A small audio captioner, trained from scratch: decoder activation gelu, 2800 steps.
Rows from block 6 of the audio encoder, named by matrix and row number. Rows with one number belong to one channel. Each number is 500 + 50 x the weight over the matrix's rms, rounded and kept within 0 to 999. All counts start at 0. Numbers have three digits each.
# convs0: expand pointwise conv (encoder.blocks.6.convs.0.weight, 144x48x1x1), inputs 0-47
# convs1: depthwise 5x5 conv (encoder.blocks.6.convs.1.weight, 144x1x5x5), a 5x5 kernel
# convs2: project pointwise conv (encoder.blocks.6.convs.2.weight, 48x144x1x1, transposed), outputs 0-47
convs0.0:496564534513541461517575482529474447410543532450574451427595552527519484566586414620438447511498533486468535543453427506493467505431459461578543
convs1.0:486511562490559480550542515468473456509514523480545632629559537505577508496
convs2.0:541484428499411452534430513439514486553510646512473591477450518555458526490574508513442492485541543448563554399502496567554517565448472422498549
convs0.1:404508472518410459395506442506506520569531506512458494479462446553512366427534489438488493429516492439572530622577451472457389470505541508468533
convs1.1:438447459467515480451433432513437412496527512569548492607574470531497523442
convs2.1:482579384441454562589400502465471452482474522449559454551486554505497536477519520543514492464550562411541432468524456564404462546631468397464472
convs0.2:471503553549553536586511569574505560488452505489521515534482580493477609620470477592518478486545453543605502428474478585482479513484484478474461
convs1.2:470466403424488430437451414429426419497412490477445459526500519543504544562
convs2.2:519547505451515542541407503517330478418433503491481461422512451530537482476555428589503537452463590448501493557497542361512520595427543478476470
convs0.3:508504559422454461458505484509490497522494493503443480461559475598470489423487636478416397445498526522434477584497517575471454485575487490519442
convs1.3:496512439487455412505454430486547570477426467470550535496483503455442472430
convs2.3:427461573490438518488482441503482525437462481538554414504460494456516537543507476569442574456561480563481441461500468434500457485474416481426431
convs0.4:514477528471501486498517542447497443534439574517469441547470510501459489433490498428505525513435526518445457614442540533602478485574536539521466
convs1.4:424501505556540405429507507447497527437456473390487529521545430468481504545
convs2.4:463528446479432495530485479483479503544537582517475575471487479543539497476436514539536509445551529545509536516466439454455474500468508477456527
convs0.5:568470504550549486593565570500547499486472496496546512498492489430564522527490459607544477521528517528480426513497549532501613577503521601542407
convs1.5:556487473532590487513413464491451420395423466436453415438530520515462483526
convs2.5:454509446484451506577436468502477531513449478489511448501466545491533522453537523571447531509419479491537447575481541453454532550484485504458550
convs0.6:481611529526541575571507484496508477442526460531458521481576515489440460544521468566517458512467655468592504494491471451454389561507568531481490
convs1.6:444416500455421593534519473525565535518520474441534477481441549456470478515
convs2.6:557516511517448549565445485428522528443455466416510480485512565528579528457449456525477534515566488460553414467445490498539480541529434484485467
convs0.7:434547474582501503444470440527471544581445457516450505508567495494538472567480554381401426513470472488570489521545597571514452470463541473450470
convs1.7:484497442510527535492522478484489450421503492553540522468464665619590517524
convs2.7:534546481419467606624500572383556498588515477416534518491400651570577537545495462630435571463448528394528476436470502540504438620542436440576591
convs0.8:448504429454515439470531424517522519487522472489482482496495543502614465520584360477481567533569554482527464461503444507413395483489499494477534
convs1.8:394482468450470511507490510456447414485419431494503483509495532522524577570
convs2.8:471496448530451422430523432474487498461537576610481559510537518523383494506497536470539468524536522507577569464448452502518555506563494522496493
convs0.9:439451421479480541581460501577439498548447507520521544517510441476564500522488458540478592491606415565456608544540465429548511480370560524506533
convs1.9:477421525521494484404485437439475453446463488471459497420399568511518521569
convs2.9:422582551556470508471439521571492529494486468437447570519568463498590442502550489481502493476435523569575496445555582517514494558485504451483501
convs0.10:490461572410543427538626493601460498516545474428501531400436522451533529529491476526443543512580461482456478534504539555464503573525491584484400
convs1.10:444464521480505520480489456481503498406460408435476473462496386380466411425
convs2.10:532613448494557561512468520428538469541503435400613509515504582528495541522482529511514480507491474447534472551506504591463456556601510478498617
convs0.11:451447458511503460623557507486444548507503484490451592442469548471505542544390459491482566482523476545460474488436454482512449441461457454425485
convs1.11:484514462455450457484475460473461487511520457422459416474490534615612484495
convs2.11:485582564550548539463488562552348475495435528549448494470543424573580518534598455518575418480452618531539461537532490405549444458396496445469351
convs0.106:504462477492463476516481497524503470529559521473463485421551575398577492519465497441480472513578462527463435557518508489503577559593472474473410
convs1.106:428413467511474471406514516534364382441515492446515522497518479468525522536
convs2.106:447465443497497501548538497464464504532484544537519477438544491590510464469494472480557497527467566508514542458486516494570510569540563499509566
convs0.107:512572497481454427506519523553436447539550494560482497433495518611590594577514475520568499493500476525530518500520500482511589471540415465487448
convs1.107:471540483511470622593527530448521546476408428517540449433454525452454533472
convs2.107:448533501476516464503540402566444444382616510513407574549541512557496540503528547479540412514518484500537601531539472654492478503525522557536521
convs0.108:418505484499571569429476489549448548558394558507503472544536445523480515465539498463416478515400483493528512480464530526497599355467486506515487
convs1.108:486387478395478497459464465531505480437487487492509536582596506479562542438
convs2.108:525487531517477522518558528442417511499500493511557508450499563501521443507425463521555481512520557537432497512423529554599547469549512519518480
convs0.109:498513497484542591471456468513484477411459520600497512505577498525461413455509472455549540472418529531497489474476474563494386544398575484460567
convs1.109:477508547448501499521463447514595498483469450628563478507443562522515545464
convs2.109:435642427440518552407539450444497549424540502559493525520496564546474471407513504496552423475520476454603560526474545582514517489557543495565524
convs0.110:542544545479514613451496511343507472488474472544454435616526466486425526433543526494405504537468530531525491462425478471540465436483481507522554
convs1.110:513487521573512459490474521479525447438452442467499399416490477538466576561
convs2.110:512440503533488470455441494520500484494479528504486431510433453451501477561538581493469463498478487494493505499572496500492527475550443515538491
convs0.111:530450570497486434509526515466466400457541429443496458403399540493557530458504454509488652497540530473413469466479528442487492535463502535564463
convs1.111:502557574537501506507540500586400421497503504362475452519459466496549487498
convs2.111:498571494459487469577489417483512526491454520452511498526479457489534484510510448541529569489526528469576498456470451461457490522599517519508510
convs0.112:569503428478598485470518546571487507533540564550486521412483497472539555566505493585547523415525483542564502482533501432525468502490440486478508
convs1.112:486438534483502427525481559514398444473490456417427404476493499468458408434
convs2.112:528492500522483434503469581491461434512470537434590509545530476501440552546542499458556514521478440519530458430587438464490519489558446439521481
convs0.113:517447583541486522451573483556425508458508429450458495543441496486547567495552511486528482361525505515573387557586534489525528531567513528515398
convs1.113:500450480482508495472504491447441536429533468422399496460412530544559532515
convs2.113:530417454509512493494450584482448544391479456494531525486437498553488508492470452466462505491537510543489424501458553467591527459375534465431522
convs0.114:537523478445480615507463499460498561544464547562429476558514428524502474469497543484480481584526543476482472430412532454511495431483543456493522
convs1.114:463491524460524483524490567571536489526525527509444519539536447443410473548
convs2.114:442547497566441503457469474547500557563457495503470527545550534502487452466484462441528542448504524569489509536489450434481626471468487542472407
convs0.115:505484410492417429426503555451535468481612526554516505512508381488471418493457529506563547482475570457474473552500383465427515496540495536515516
convs1.115:469506487550495513442534510494432435497425406535492469536480499401392373453
convs2.115:473432408545574400439494533548499541464500514487529545517585531507442499444530600457539459510508518524512517494438521488484493403474556462512553
convs0.116:493387501527528478472533617552528580484510492554580523461455498516495517558484484603472487424548498590400518465453469541442539478456421533453535
convs1.116:547450494455479485441525456438466449488479477466523575570504393548552561445
convs2.116:511559523475476509519459495468502521533482500486465477487445460529538542575581373546528532503489505489520479410493490444513523525403452425440476
convs0.117:599479531391499444487526529531575474471428580437513511491504602443557471485569549478512427561495488555382530496498554566623484468547496461458518
convs1.117:508491437412389504485533512444386506523489534418448498556569514576523582499
convs2.117:599510432469484546503518473427469474501532519495533515454518574637521504490510512538585534491564530405605514505418532459518478508562523475518469
convs0.118:551464638444484419537569538560496570559507499535555484428514573461462587556495420475535455507484453499475469411419574542517518480503487578468470
convs1.118:439438460474441530571564561517443562578495534483430439513419573484482470532
convs2.118:510505491506419503587566498485526464484468573394437422551463478579496501461527615554475494507486537474481579546557525518508516516537481536515490
convs0.119:572399528415438429497517539524587530477499437451485525491479494483488462616410419507516491442446405516522460420481564414451563592545495561510456
convs1.119:529499499527455468454423532447482485509511431427432547592615479462477463540
convs2.119:426560590616593435386480509535432605546378498585542583495499381477540451525491430383539478497461557614522428451564523479543501517553541547515537
convs0.120:477510493484492431469486550596486491434530556549536511454439537512569513525498518560496606423624494476599473471503397459509460460354444451458485
convs1.120:449506480520531469468523503611463520467553577429482549438557430449475446409
convs2.120:658503493469499525489471610476554401597491529412626451586457495474381516606545459554469600528433513498440459370516445455541524500660429449507438
convs0.121:503498572518490470488495521551507459456405547522449444531471460491562475563472436520527461469420457545455522465512448588479533572476422563487401
convs1.121:426474394411423406407446513455548490464474507468455551536475452485477526513
convs2.121:494512474545479514506534561432409471564440518485513547484507504585533490521502439475482554521479542524579479456449501447533488490488494436475519
convs0.122:555515449535532549476515429502442457532534459496499529442636470535577505456565436462514404383500469495570558553460429553480433475465546463443553
convs1.122:527498517523549563436401412487623504530448451597508433504518519486476507492
convs2.122:419511465499545540461441510522543482544478524510464475517416476578545589554564583484470453429486450545566448470567516497453403582465504425491526
convs0.123:599535528557518415526472555530416570563495525501532443481469575510549547492556470558535465559459573561565498448455567543544547462500500513489460
convs1.123:436455487426468587600569561524442442483520503483445497503440502506498501470
convs2.123:418479487526567521498510369524558482456482564557454488538546507539467508521555596442558467504549476517463479516522557564521510509516500572591484
convs0.124:553481510586610475480433602571507627467592542503483485461469514570514546478531490505492477385541474473566582463444390500475458500564485492518448
convs1.124:540452417517518484385522549548468516507467546562461498558628507427493492566
convs2.124:547503521560499497540593402387514561534535506481437536498576559439482419448522471477508421525482528433536569438457465543605554537440582454560488
convs0.125:484628526465494480552519521438544447452560539525480549450499521570555593504524593531573474566446480524575485477515393512494568498499424484483547
convs1.125:547576469497521568534513503439565575489461414545494479465509445509444516467
convs2.125:475584470472513486512491545516469486409538503520476534635495541508492539511545511532550457479592492430606539467494383576474517546499462589516475
convs0.126:561454488519454500462438506540569537472503514439530541483507479550546458568499417578537617440582505556445432507546478454516449518468436515552466
convs1.126:454437474488548509529456507555545458549540547370444395432453351375500415444
convs2.126:602488485443519524492499582516551487482479477445529444466406571610506559566494518607473536528477443509451477412513469483479441424591412457470421
convs0.127:540485458523460479553410592557443471509546498399579526480486586452572526505480429543484571525563434611486541549427479529488531548459543464591456
convs1.127:506510566504488468463482559581567505520515562400415426443476412476520488438
convs2.127:495531470364505537517477632480425353519445465451596398518414478529472555588501501637476538470513501460397496527477545493461456516560533461430456
convs0.128:548449513550537455530512480500502543516575520512493556476537502535531587513478486605509529533633435493530422491455513496519542539526488519568527
convs1.128:452522544495517523439478473478517450431412447574483531509482484429403475438
convs2.128:530468432430539495471505487468472483439537591527560520525516479421381583485505462525473484476502470515489550470502544567555564506569462503541479
convs0.129:480559540479479373557515507544452550559483571482520481457542587439619496515517496602486499484528524573538430512463509553568476497462479474513426
convs1.129:505494449508460507522515546527551426384421443461514537526482623517491530497
convs2.129:410512531548543464447542500534536488472484518568422510477489486510441402454510554465496431516518468523530526537542509461563458458398539546548533
convs0.130:466471543465426501431486473537415475527474478527417485438531501555540469452487510364504496529529431424460497534496518537431389589504550477500461
convs1.130:566550550534437510498526505439547474539548461550522532552548469462489508475
convs2.130:447495474450526578472426551565497563533477458566477465506470495512452476468493498499531506482510502512449451508493583460537519519500571471410456
convs0.131:543550504559549532561481505462431519574453462426492498617506482513506491461529477479523509469466545488579565584518477612587525482578512480519446
convs1.131:483463414443521483471449467525554496555551612585556478518467503497520496449
convs2.131:535508451533477553465499495472495459506493507511514500473554603501493523462452516522526557423478603434525487427398478461526464525485464520433485
convs0.132:505402474393471401498502536509537406604482393492511451465513473515532449523441474530445487561512431550481448558488547503495397552550536504512539
convs1.132:436506457505496411511415410426403444463477482438508541553511571505550520560
convs2.132:449463517556509468467449473583397644426421524499453529421480401560520504497490512423517528476531479534549460543516494418570461531428565445490459
convs0.133:549514423523489492513528569455454582487405530372575460530532483454429493533558570524352514490480473534363567550374483466503515450488527471519503
convs1.133:477502403451456403434518470491421519507524494523462553520498571573519520570
convs2.133:564545478492489548569494539479440475483512501378541465444509584539589504478522412521522559509464580419518441444410508499525482491499543445502499
convs0.134:466531452410459503479545501442562535588539533516531536479434506506402471445432571428483491558562544431473431511476535446488448446540478549455530
convs1.134:458453567551555477543580545530485482469560479414404430451510431458519478536
convs2.134:480524439568481489487455409448449630535458533549489495406574480469510470473484476452491533536493497587516504451488438456529523573546566493472501
convs0.135:501416580517524429544582463534511525423481499459474542418495556528563557473463473600487618483553530519458456509495576473453419526427414591491431
convs1.135:548452436548518490441507418513500475478420533419500432499460337423397433412
convs2.135:519533411468516569434444562526589416585489458444615521523406578519471523518472550571487481552512471521432435569481527591480405529571503518528551
convs0.136:523533482532476512485525486513479451476393532503487467566539452527567465492524497467585472417389499503508573511484504637512574554556575455504418
convs1.136:533542517447424529594574550497475512438519407541466570541513472492459449518
convs2.136:587434542546509543528510540593523542525464417493462486552563525447474444500480563448521496398470463444503561585441499527460462445485503573423445
convs0.137:487537500506575492511571456459560470490552541548552564507480409506522554542503507512609555491517466469541451517613491469455479494384466449508529
convs1.137:501600481490432484571483481507490541498463406454444510434435446414502508535
convs2.137:506497471539503439578542445478495480486497499475476599515566518474512480446533483453542468489496460475533531547449427562515527506479535469494512
convs0.138:545528423418509476550480573488527519457432480468572503564478543573465480436493634444431482571539508541515474546421537524538464469475519470499503
convs1.138:419439427481470507483495532523474495492550434542548448510482619572542529477
convs2.138:585531521430462522565522543411533412491513479386554590543463592468538529512447415607485545442510526380455451539417546581576459487545439492550500
convs0.139:451458582444435480517510473457486464530546425528426445442557527458552329448469490479518471514505539460542510567491497520399463583578593483516498
convs1.139:527519435493460586570476418439481524536528470437471534496586427448476522542
convs2.139:485456571484500541490588632468529497564509403428512577486544425364523457546402427543472628499583423586395484445450514444513567417479446513548455