A small audio captioner, trained from scratch: 184686 training examples.
Rows from block 2 of the audio encoder of a small audio captioner, named by matrix and row number. Rows with one number belong to one channel. Each number is 128 + 24 x the weight over its row's rms, rounded and kept within 0 to 255. All counts start at 0. Numbers have three digits each. After the name is the row's rms in percent of the matrix's.
After each channel's rows are labels from the 100 clips, of 14976, where the channel reaches its highest value: "responds to" is what is common among them. Only what is clearly more common there than usual is listed. The data: single notes of musical instruments (NSynth). In brackets: how many of the 100, against the usual share in percent.
# convs0: expand pointwise conv (encoder.blocks.2.convs.0.weight, 96x32x1x1), inputs 0-31
# convs1: depthwise 5x5 conv (encoder.blocks.2.convs.1.weight, 96x1x5x5), a 5x5 kernel
# convs2: project pointwise conv (encoder.blocks.2.convs.2.weight, 32x96x1x1, transposed), outputs 0-31

convs0.20 106:102138124140106122119155184163141155131154141149156168110115153160103106119142144100102111168137
convs1.20 103:085108111119078087111082107111156130153163133133112118132107139150119139145
convs2.20 125:149084138162102129173181160127133129139121129112125121164128167123129144125080090147128109117133
responds to: mallet (47 vs 10.8); octave 6 (45 vs 11.7)

convs0.39 104:143160125138115168068133119178133168162137154104145102116117121139113134140157123141128141088144
convs1.39 108:147116125116122132114098111086163119134091059140137124099101119122097125139
convs2.39 108:121075091139102164127120140114127132151156117128067140114110135150145109101089113090147114118134
responds to: octave 2 (54 vs 14.2); bass (48 vs 21.8); octave 1 (41 vs 12.1); organ (32 vs 11.8)

convs0.38 123:109158119131092133122130103116138085130087106124150113076142075116101121168128139102125125157112
convs1.38 106:125098084094095132110124157140109143103129139113136101129114159157145180153
convs2.38 110:115172172128111116115084090121096057119120127145161110125136106112106139129149108134133126140134
responds to: octave 5 (47 vs 16.2); organ (33 vs 11.8); octave 6 (32 vs 11.7)

convs0.58 104:100146103155131137065166145153135172132134109099126166111107163118137114140119131134097144151152
convs1.58 101:112103108072069163131156142140138159148142109124121123151128110130158142125
convs2.58 090:144143156126158123155098119124165135161134134155092135128111098129156091151091144149171173133123
responds to: octave 5 (37 vs 16.2); mallet (27 vs 10.8); octave 7 (25 vs 7.9); pitch class E (25 vs 8.2)

convs0.63 089:126117122140114097118108105109096155106131104061116106087175129121127104123163149107116125102138
convs1.63 082:139137113106119119120120154154142155161180164121157171122153166146141140110
convs2.63 069:089168157182139102133177093151115160138132155140131112124110121140081140143135141110122137148121
responds to: synthetic (70 vs 31.1); bass (57 vs 21.8)

convs0.50 104:131109102127105132114092073128172104136153141157135118123144146134098163176112133107115160101113
convs1.50 104:100134142154103145166164178139101117109105103118103103119106135159113150147
convs2.50 128:166115141090155124130129096112107126165102147156169122170140158122148160105152102113133162145126
responds to: mallet (32 vs 10.8)

convs0.89 085:173137150161151138117098126139094186110149129122125132128157134171135164101147115169125123111148
convs1.89 090:123082104118136110136118155168097089084087132128119110122126093104128110123
convs2.89 079:146106112160096137144122133187143085106137139174167136127141088110136126148144155131096118117109
responds to: octave 7 (70 vs 7.9); pitch class A# (40 vs 8.7); note: A#7 (29 vs 0.7); pitch class G (25 vs 7.8)

convs0.30 094:135137111096124106149094137157130093159091120147159143102112127068114138173134109112101146122114
convs1.30 109:101111114103108115131135139136146156128157167176154166162134123124100108090
convs2.30 162:142117153143126095109127081131134103102135147128137114147175152146118166114164183133112142143165
responds to: octave 1 (41 vs 12.1); guitar (32 vs 13.1)

convs0.49 085:128160157140143126136168140102161153120103171094156176164100155113160152137139133121145128121124
convs1.49 107:105139140159141116086099157111145096102137137116122108135138138152082077112
convs2.49 087:132138098105172128118091148144087152148108102096141145106142147136118163097141101084120144097114
responds to: octave 7 (43 vs 7.9); pitch class B (38 vs 8.6); octave 6 (35 vs 11.7); pitch class D (25 vs 8.4)

convs0.27 101:187133103116092124126124101146135144123134104126103125152138101129136174153136102185129159100109
convs1.27 101:109146158173157121102137136096085125152141139086114147129104096095119142136
convs2.27 101:137125109118144089109110177148138107128135113108152107131092156109134152113105122137112170157068
responds to: pitch class G (26 vs 7.8)

convs0.81 100:105112137125077123104101125143136109105101100127108079125107105135087094100129142095097119123093
convs1.81 110:120128160140152110121112147120118122142108118113090077084067119134150137121
convs2.81 101:135128113161132153142130142126153095086151136139110174135128097159098099139092157154129099163101
responds to: octave 4 (73 vs 17.2); mallet (36 vs 10.8)

convs0.47 114:144084122132143134152171179115133151123082101152129159114100152111098134101101159127114130148126
convs1.47 093:091084102128110175175169138137137149113130139109113097115138125110116140106
convs2.47 126:120147142136171098135115080171118119160186127146131111117118135147149157125137155114129164156108
responds to: synthetic (62 vs 31.1); guitar (42 vs 13.1); octave 7 (30 vs 7.9); octave 6 (30 vs 11.7)

convs0.85 093:135111107102125104163139173127092103144187077132137140147151138132161135132117101102141114123150
convs1.85 093:098111144158109110130088102132126111126156106116130140169169101079121102127
convs2.85 084:151155114098154126124096129180115124111171096172131121099119097131131124083097129093119133133121
responds to: guitar (41 vs 13.1)

convs0.6 104:124107117134125099168106159082124087121151100125140136096138152100182140101121099126120110159130
convs1.6 104:135119161118112132131144138121097104093076123096078097104123135126117144164
convs2.6 069:108135138110104099129150127105091168162122169096174095121150129111126116130153090157140140129099
responds to: guitar (46 vs 13.1); octave 7 (43 vs 7.9); octave 6 (36 vs 11.7)

convs0.80 117:141069150131111100122090149175086133090110134111137135118112106151093104114115120153126123100124
convs1.80 093:131117092112102182159160178156108117151124120139122122116107102125131101107
convs2.80 125:089160123095156119142106139164075144105170116132131092101144100144130148096121145103124123147114
responds to: octave 6 (29 vs 11.7); octave 7 (26 vs 7.9)

convs0.78 105:118099137117107152143146142103157132081113109115119138130182107160147151091122145125150110145182
convs1.78 101:132099124106137169137143160136151149141118159087099097145152084094120125114
convs2.78 094:137156162125125060135077130140114135100124112124125108120109127115171176117135141127139125157092
responds to: guitar (39 vs 13.1); octave 6 (34 vs 11.7); octave 7 (31 vs 7.9)

convs0.75 085:145146116121111170117160131148128177149116128114129095097125081138090160139151140158100098115148
convs1.75 087:095121128104149121137137144100095110129142114088120093116139095070091118125
convs2.75 092:132141149141092096105081159131145161136142096104091132138141169158158156104101136115106143123143
responds to: mallet (33 vs 10.8); octave 7 (26 vs 7.9)

convs0.48 092:076119099132123128171111145102113132140106106152144114121142165123161100122103078100106135126164
convs1.48 090:104113143101102113147171166109135166182153119148120153110138110108129107127
convs2.48 097:166132118137179144132112140143163122117178106116112141162109119152171112091096144117159110123132
responds to: bass (45 vs 21.8); guitar (35 vs 13.1)

convs0.29 093:151139144136150126141100126179154129171138129098145126162104129102144159176103116132117159148090
convs1.29 097:106133128140121116099100147124086101083100111097147108153132097099087127137
convs2.29 068:132184100128100095154117121182109140109117111179117145106123123148104127149131133091148131101125
responds to: acoustic (63 vs 32.5); octave 6 (31 vs 11.7)

convs0.7 091:089145131125130107154110094075106151121108104143139121113149122143159103081120167121147096113100
convs1.7 108:153151148131130094094130125114155178167145157122151165131131123087130128101
convs2.7 125:114162088179146146161118145145104156138151093150127091089130086126131110138137107142115107131116
responds to: octave 6 (49 vs 11.7); synth lead (39 vs 3)

convs0.21 093:092101138103110132147108144099148115117099155104101096106098098109088142109102080117134100111133
convs1.21 093:131122106126138121091119119081144136116138110076074119089110120141102107117
convs2.21 075:144157159120116137174098126127149141121144149161124159106195105094118094129122139114130108151106
responds to: octave 6 (56 vs 11.7)

convs0.68 108:136111145144125156121112106115076131129076127090115101084118098162105096145129096130104118118112
convs1.68 099:082105113093120124143099152121115142127095127145164139157113169172150144133
convs2.68 105:110144138097130107070115099146092103076117118130125106154108156135112141115142138118146172100108
responds to: pitch class C (26 vs 9.1)

convs0.17 105:090163147122123118102102106152169157175165099124133120115149124087130135126116131132163108091147
convs1.17 098:094115111128113171176152138168101112097097115102119113130136112090132129108
convs2.17 109:087149101122098135129128135155117098062112125093128160080118135127138117117162146105141133156140
responds to: octave 3 (42 vs 17); pitch class F (28 vs 8.1)

convs0.55 098:133087146118139150144153127125143070137109077119117105115125103126074122104123138096127088116131
convs1.55 093:113098113087075132100141118122118101143093130162155137127155145139149167136
convs2.55 089:095131117108130167130114109146090127123087148118163123140120101127114143106189077131152145110116
responds to: octave 5 (50 vs 16.2); mallet (33 vs 10.8)

convs0.32 098:113099093105133122150133141117120067142141119166139139111137157161157132114143061111120136141115
convs1.32 097:125115160119133151130182154142158167144118117128142136140130127142180142176
convs2.32 079:142143129123206124157143124099155163153083137136127159162124159153115134112145137147135117136130
responds to: bass (49 vs 21.8); octave 0 (30 vs 2.8); guitar (30 vs 13.1)

convs0.8 101:116122145139136125146173145081125152086099147110128143113139113111114095095115150109127066104125
convs1.8 111:146121124125118206182155155166144112111110140125131134125141131144122122136
convs2.8 130:130142128117144114132155116129078131118132173105133157144149115129188175110149127114151162163119
responds to: synthetic (60 vs 31.1); octave 6 (35 vs 11.7); guitar (33 vs 13.1); octave 7 (28 vs 7.9)

convs0.88 092:157109119152151101160157183106140175130098121109097153158147118114100145101142149124135140134148
convs1.88 100:111147149150122146123127154162130146101098149152172167155140174162117130126
convs2.88 078:081129148140167085116131154151110104127135139160162151147118159160137127129082143153151140159122
responds to: octave 5 (58 vs 16.2)

convs0.15 093:117118097140153166114083098125133089143112125182117107100126129087122138150089102151137132131149
convs1.15 096:091077080112120110122110105151159151137129154149154124140140161126158143139
convs2.15 097:124141172109125115065134108123139126132112180152169141116141116127098150139137146109143168109101
responds to: octave 4 (44 vs 17.2)

convs0.57 098:149124121142110146147151125111113134105109134150117105119110146129114076095110097066112083152100
convs1.57 108:149129138152125126122157125152128113107106132127105111100123099078072084102
convs2.57 092:129107174104128115129128118105144120124122184115152176144175129127158116114164158160131160131124
responds to: pitch class G (44 vs 7.8); octave 7 (39 vs 7.9); octave 6 (39 vs 11.7); pitch class A# (29 vs 8.7)

convs0.24 089:115101075124124139120190107135137141098106088121100098145106131122125145106132112176114125144105
convs1.24 110:120110142138140108124162138149123156185190177139121130113109137124112136128
convs2.24 092:121144096125130164110104170173127167106125093139158078112109103112147109158131126136133143153110
responds to: octave 5 (42 vs 16.2); octave 6 (32 vs 11.7)

convs0.82 097:161148142118107160127174095127131133129134136142128139128106100145134175123136146177077119151088
convs1.82 095:141117167108129117094138119100117136159120101093095137089091102155159139136
convs2.82 072:111115144109138158144146129138095100141155174074138129192121120131126135147123121151138137177125
responds to: guitar (48 vs 13.1); octave 6 (30 vs 11.7)

convs0.62 105:133134171148119130131093118128116089154143110125120066130103109159168105129146138120102120082149
convs1.62 112:101119116132101113132113109095167189176140151105128122089127142131118136137
convs2.62 159:104118102152121143157136143109141115160136111197132156087098135102138099129130087126132090127124
responds to: octave 2 (45 vs 14.2); octave 1 (38 vs 12.1)

convs0.65 110:123134147151115124144070138073090107142152140100160103130149160159155122109108141115128108115107
convs1.65 094:143178141182153135102124100139147149162165139147159128147125116148118127105
convs2.65 087:133133135158097087148137166115093157123126130156123095106122146077121097165113090146105135113118
responds to: octave 6 (37 vs 11.7); instrument family: guitar (30 vs 13.1); synth lead (25 vs 3)

convs0.22 100:069156115122134145097122145125082075110116101142139127139110125087130076125131141136133133151112
convs1.22 115:133139124128123097115068093113091082115102128140107136127148142115102098155
convs2.22 093:125149141130122104147143095127175107116118151134173150170160128132146111177156149161097113121116
responds to: octave 2 (43 vs 14.2); organ (29 vs 11.8)

convs0.43 086:156155152133130146113130119138161132170101118104110075122121120139090098164132164123096129150166
convs1.43 094:150132093089103137138107129071151144096091112113109140120122121105087141134
convs2.43 087:145076114144142148112129167131171119163138083107110120099126175130139125127117122116157085142117
responds to: electronic (79 vs 36.4); organ (72 vs 11.8); octave 2 (40 vs 14.2)

convs0.64 095:152141143131138109140163159093113140130112130158143181145122136143177126098177141124136097154155
convs1.64 104:112099093105145069094089103117110120126134139101104105114107103140126132150
convs2.64 083:150111073159113178141140140129148142113123111123122115117144116155130075129151116121083096108097
responds to: guitar (38 vs 13.1); octave 7 (34 vs 7.9)