Rows from block 2 of the audio encoder of a small audio captioner, named by matrix and row number. Rows with one number belong to one channel. Each number is 128 + 24 x the weight over its row's rms, rounded and kept within 0 to 255. All counts start at 0. Numbers have three digits each. After the name is the row's rms in percent of the matrix's.
After each channel's rows are labels from the 100 clips, of 14976, where the channel reaches its highest value: "top examples" is what is common among them. Only what is clearly more common there than usual is listed. The data: single notes of musical instruments (NSynth).
# convs0: expand pointwise conv (encoder.blocks.2.convs.0.weight, 96x32x1x1), inputs 0-31
# convs1: depthwise 5x5 conv (encoder.blocks.2.convs.1.weight, 96x1x5x5), a 5x5 kernel
# convs2: project pointwise conv (encoder.blocks.2.convs.2.weight, 32x96x1x1, transposed), outputs 0-31

convs0.86 117:140166139091115094081133162150133130164120125135126128097070153118135144118136136141103087149116
convs1.86 109:168149160158123099089089079114141129165126143102138126114121132123144143150
convs2.86 098:123152174137139110134170085141109139087131134101142120177160118132122157141082124152138143118109
top examples: octave 7; pitch class E; note: E4

convs0.26 082:152172107125147151138149138135079150111100143113147155148122133182147085131173141141113130143133
convs1.26 095:102147173137137083124143132124101141107106093102093087121129122161150104130
convs2.26 081:086118103094111162147128108131089140118110109067152123125152119114131139149164120121091117108158
top examples: octave 7; pitch class D

convs0.0 090:134131150163156178129171118100137150103128157161129113143083155144102099091125145117131131156136
convs1.0 093:153169129123113128097115120098088115105121107100106096114117117093091091144
convs2.0 138:142133150148123127111096109086113103127096132137143165116126164153140190089164156117150127125138
top examples: octave 7; mallet; pitch class C

convs0.91 098:135117161153129121107161159130160136136122095076109103149119116117137152133119197155114117118153
convs1.91 101:129089112093125115137108127063146150124107107129127087085105140117132111113
convs2.91 092:143086069111135135149125131149148146151165096131112135097113147142114114123121101079168117125152
top examples: octave 7; mallet; pitch class: G#

convs0.73 107:150129159096144109101121109103127138128136166133149139168165149165151142142132121171125183137155
convs1.73 099:125099087096112112156128131162130140135145167093091095104138111112122089128
convs2.73 086:157136167101126107104131133185118146093158138130132121184111137141122133153138124112097155106164
top examples: octave 7; pitch class G#; note: G#7; instrument family: mallet

convs0.84 105:140100119153130126103129148078128081137107127140127085120117117168123087091086115089139128126129
convs1.84 092:137099105117125129099106122113125101109134082183138168157149115140100127097
convs2.84 093:186101133113124084094134118080111115142122129123159127172114137114108135130107128111110168098108
top examples: octave 6; pitch class D

convs0.19 120:117169169112138135143128183161100153154134118139143116111109170116142125123111183148142124141154
convs1.19 113:112106124092120117109076079086152136149144157144147129104098130140134134150
convs2.19 103:165038120131155117143155140112124137135137128103142125132082146114110133110115119147145137095111
top examples: octave 6

convs0.52 112:080094137137153123131151134102112127138170112097103120123132158127170089128133127124129085142177
convs1.52 089:110141143148146107132147120142176167192150153113132157143144116122125108155
convs2.52 079:135136111122152088095114116124143088142122139209125102153113100125142147133129134123170141156125
top examples: octave 7; mallet

convs0.67 093:155143129143143158152178141105173085129152114127114144146122170157148145117114114177123131152134
convs1.67 094:101076088137098139096131148102152117141158102127136121115084128115136140096
convs2.67 082:147111083123122148121123105080160125168144110139173134110128140121113101131131114085129086163108
top examples: octave 7; pitch class C

convs0.12 103:156136116158177124141105119131131150126148141138142154160138169167123145113122147199151119146139
convs1.12 106:086096125099095112089116080105125102119109098118113138122102152109105123141
convs2.12 094:136086109126117139127145140131122133192111095125085132136154167105123145123117094096130077121131
top examples: octave 7; keyboard; octave 6

convs0.5 103:112147148125170100118151126092124089110150113137135146129113095144138140150090188155125122133171
convs1.5 117:107131129119112137106099117129161155170187190114119116129138126142130148121
convs2.5 111:123125127091126092133099143192140082113166096112169127115131118110141157129144155119115148148119
top examples: octave 6; octave 5

convs0.28 098:132154174141163166155121122134114141156113116098109111121129143130124102137120177133101067158126
convs1.28 098:156115125139115118154143129135160157136142132151148154176171083098113106107
convs2.28 111:134168109118128106139090094158128137071115136120149121120122114101144124132108095167089174115120
top examples: octave 7; mallet

convs0.41 089:124117113128139150133095087151111132155145144151154157147098094151088129129078147152128123146084
convs1.41 095:138137096139104096109110113109087113082106079101114110119103109125122136098
convs2.41 082:146156149172152116149159156116154115157123167114124114117111130135154117123130143186126132173091
top examples: octave 6; keyboard

convs0.70 085:103097147116121099111140130117123115145171143115084155109165187128155115078139128120120125150141
convs1.70 089:096103147143114131093085145135098105089135151125122109087124132106088137103
convs2.70 072:166128167144128160139133134136155125133126140125121109097120146176115117142142129177067142092103
top examples: octave 7; guitar; octave 6

convs0.74 088:094111131120137108119117168112076097126170150160117167124110140114126090128175110119143103119120
convs1.74 093:109139091092124104137077125116098107131120158131135091094117085133103134142
convs2.74 079:129126153171116123168161149107151093134154160143145145149089128136120138161111142191139137128124
top examples: octave 6; mallet

convs0.33 084:113180123125133172142101164140120123098127184138121123119114146130147109103117161143168151157106
convs1.33 103:137152136152127114084155094122087096111146154087141148122118147157138109096
convs2.33 067:142076137106117140168150159160132146128138090137107095123098185102133128131134108110135112117159
top examples: octave 7; octave 6; pitch class G; pitch class E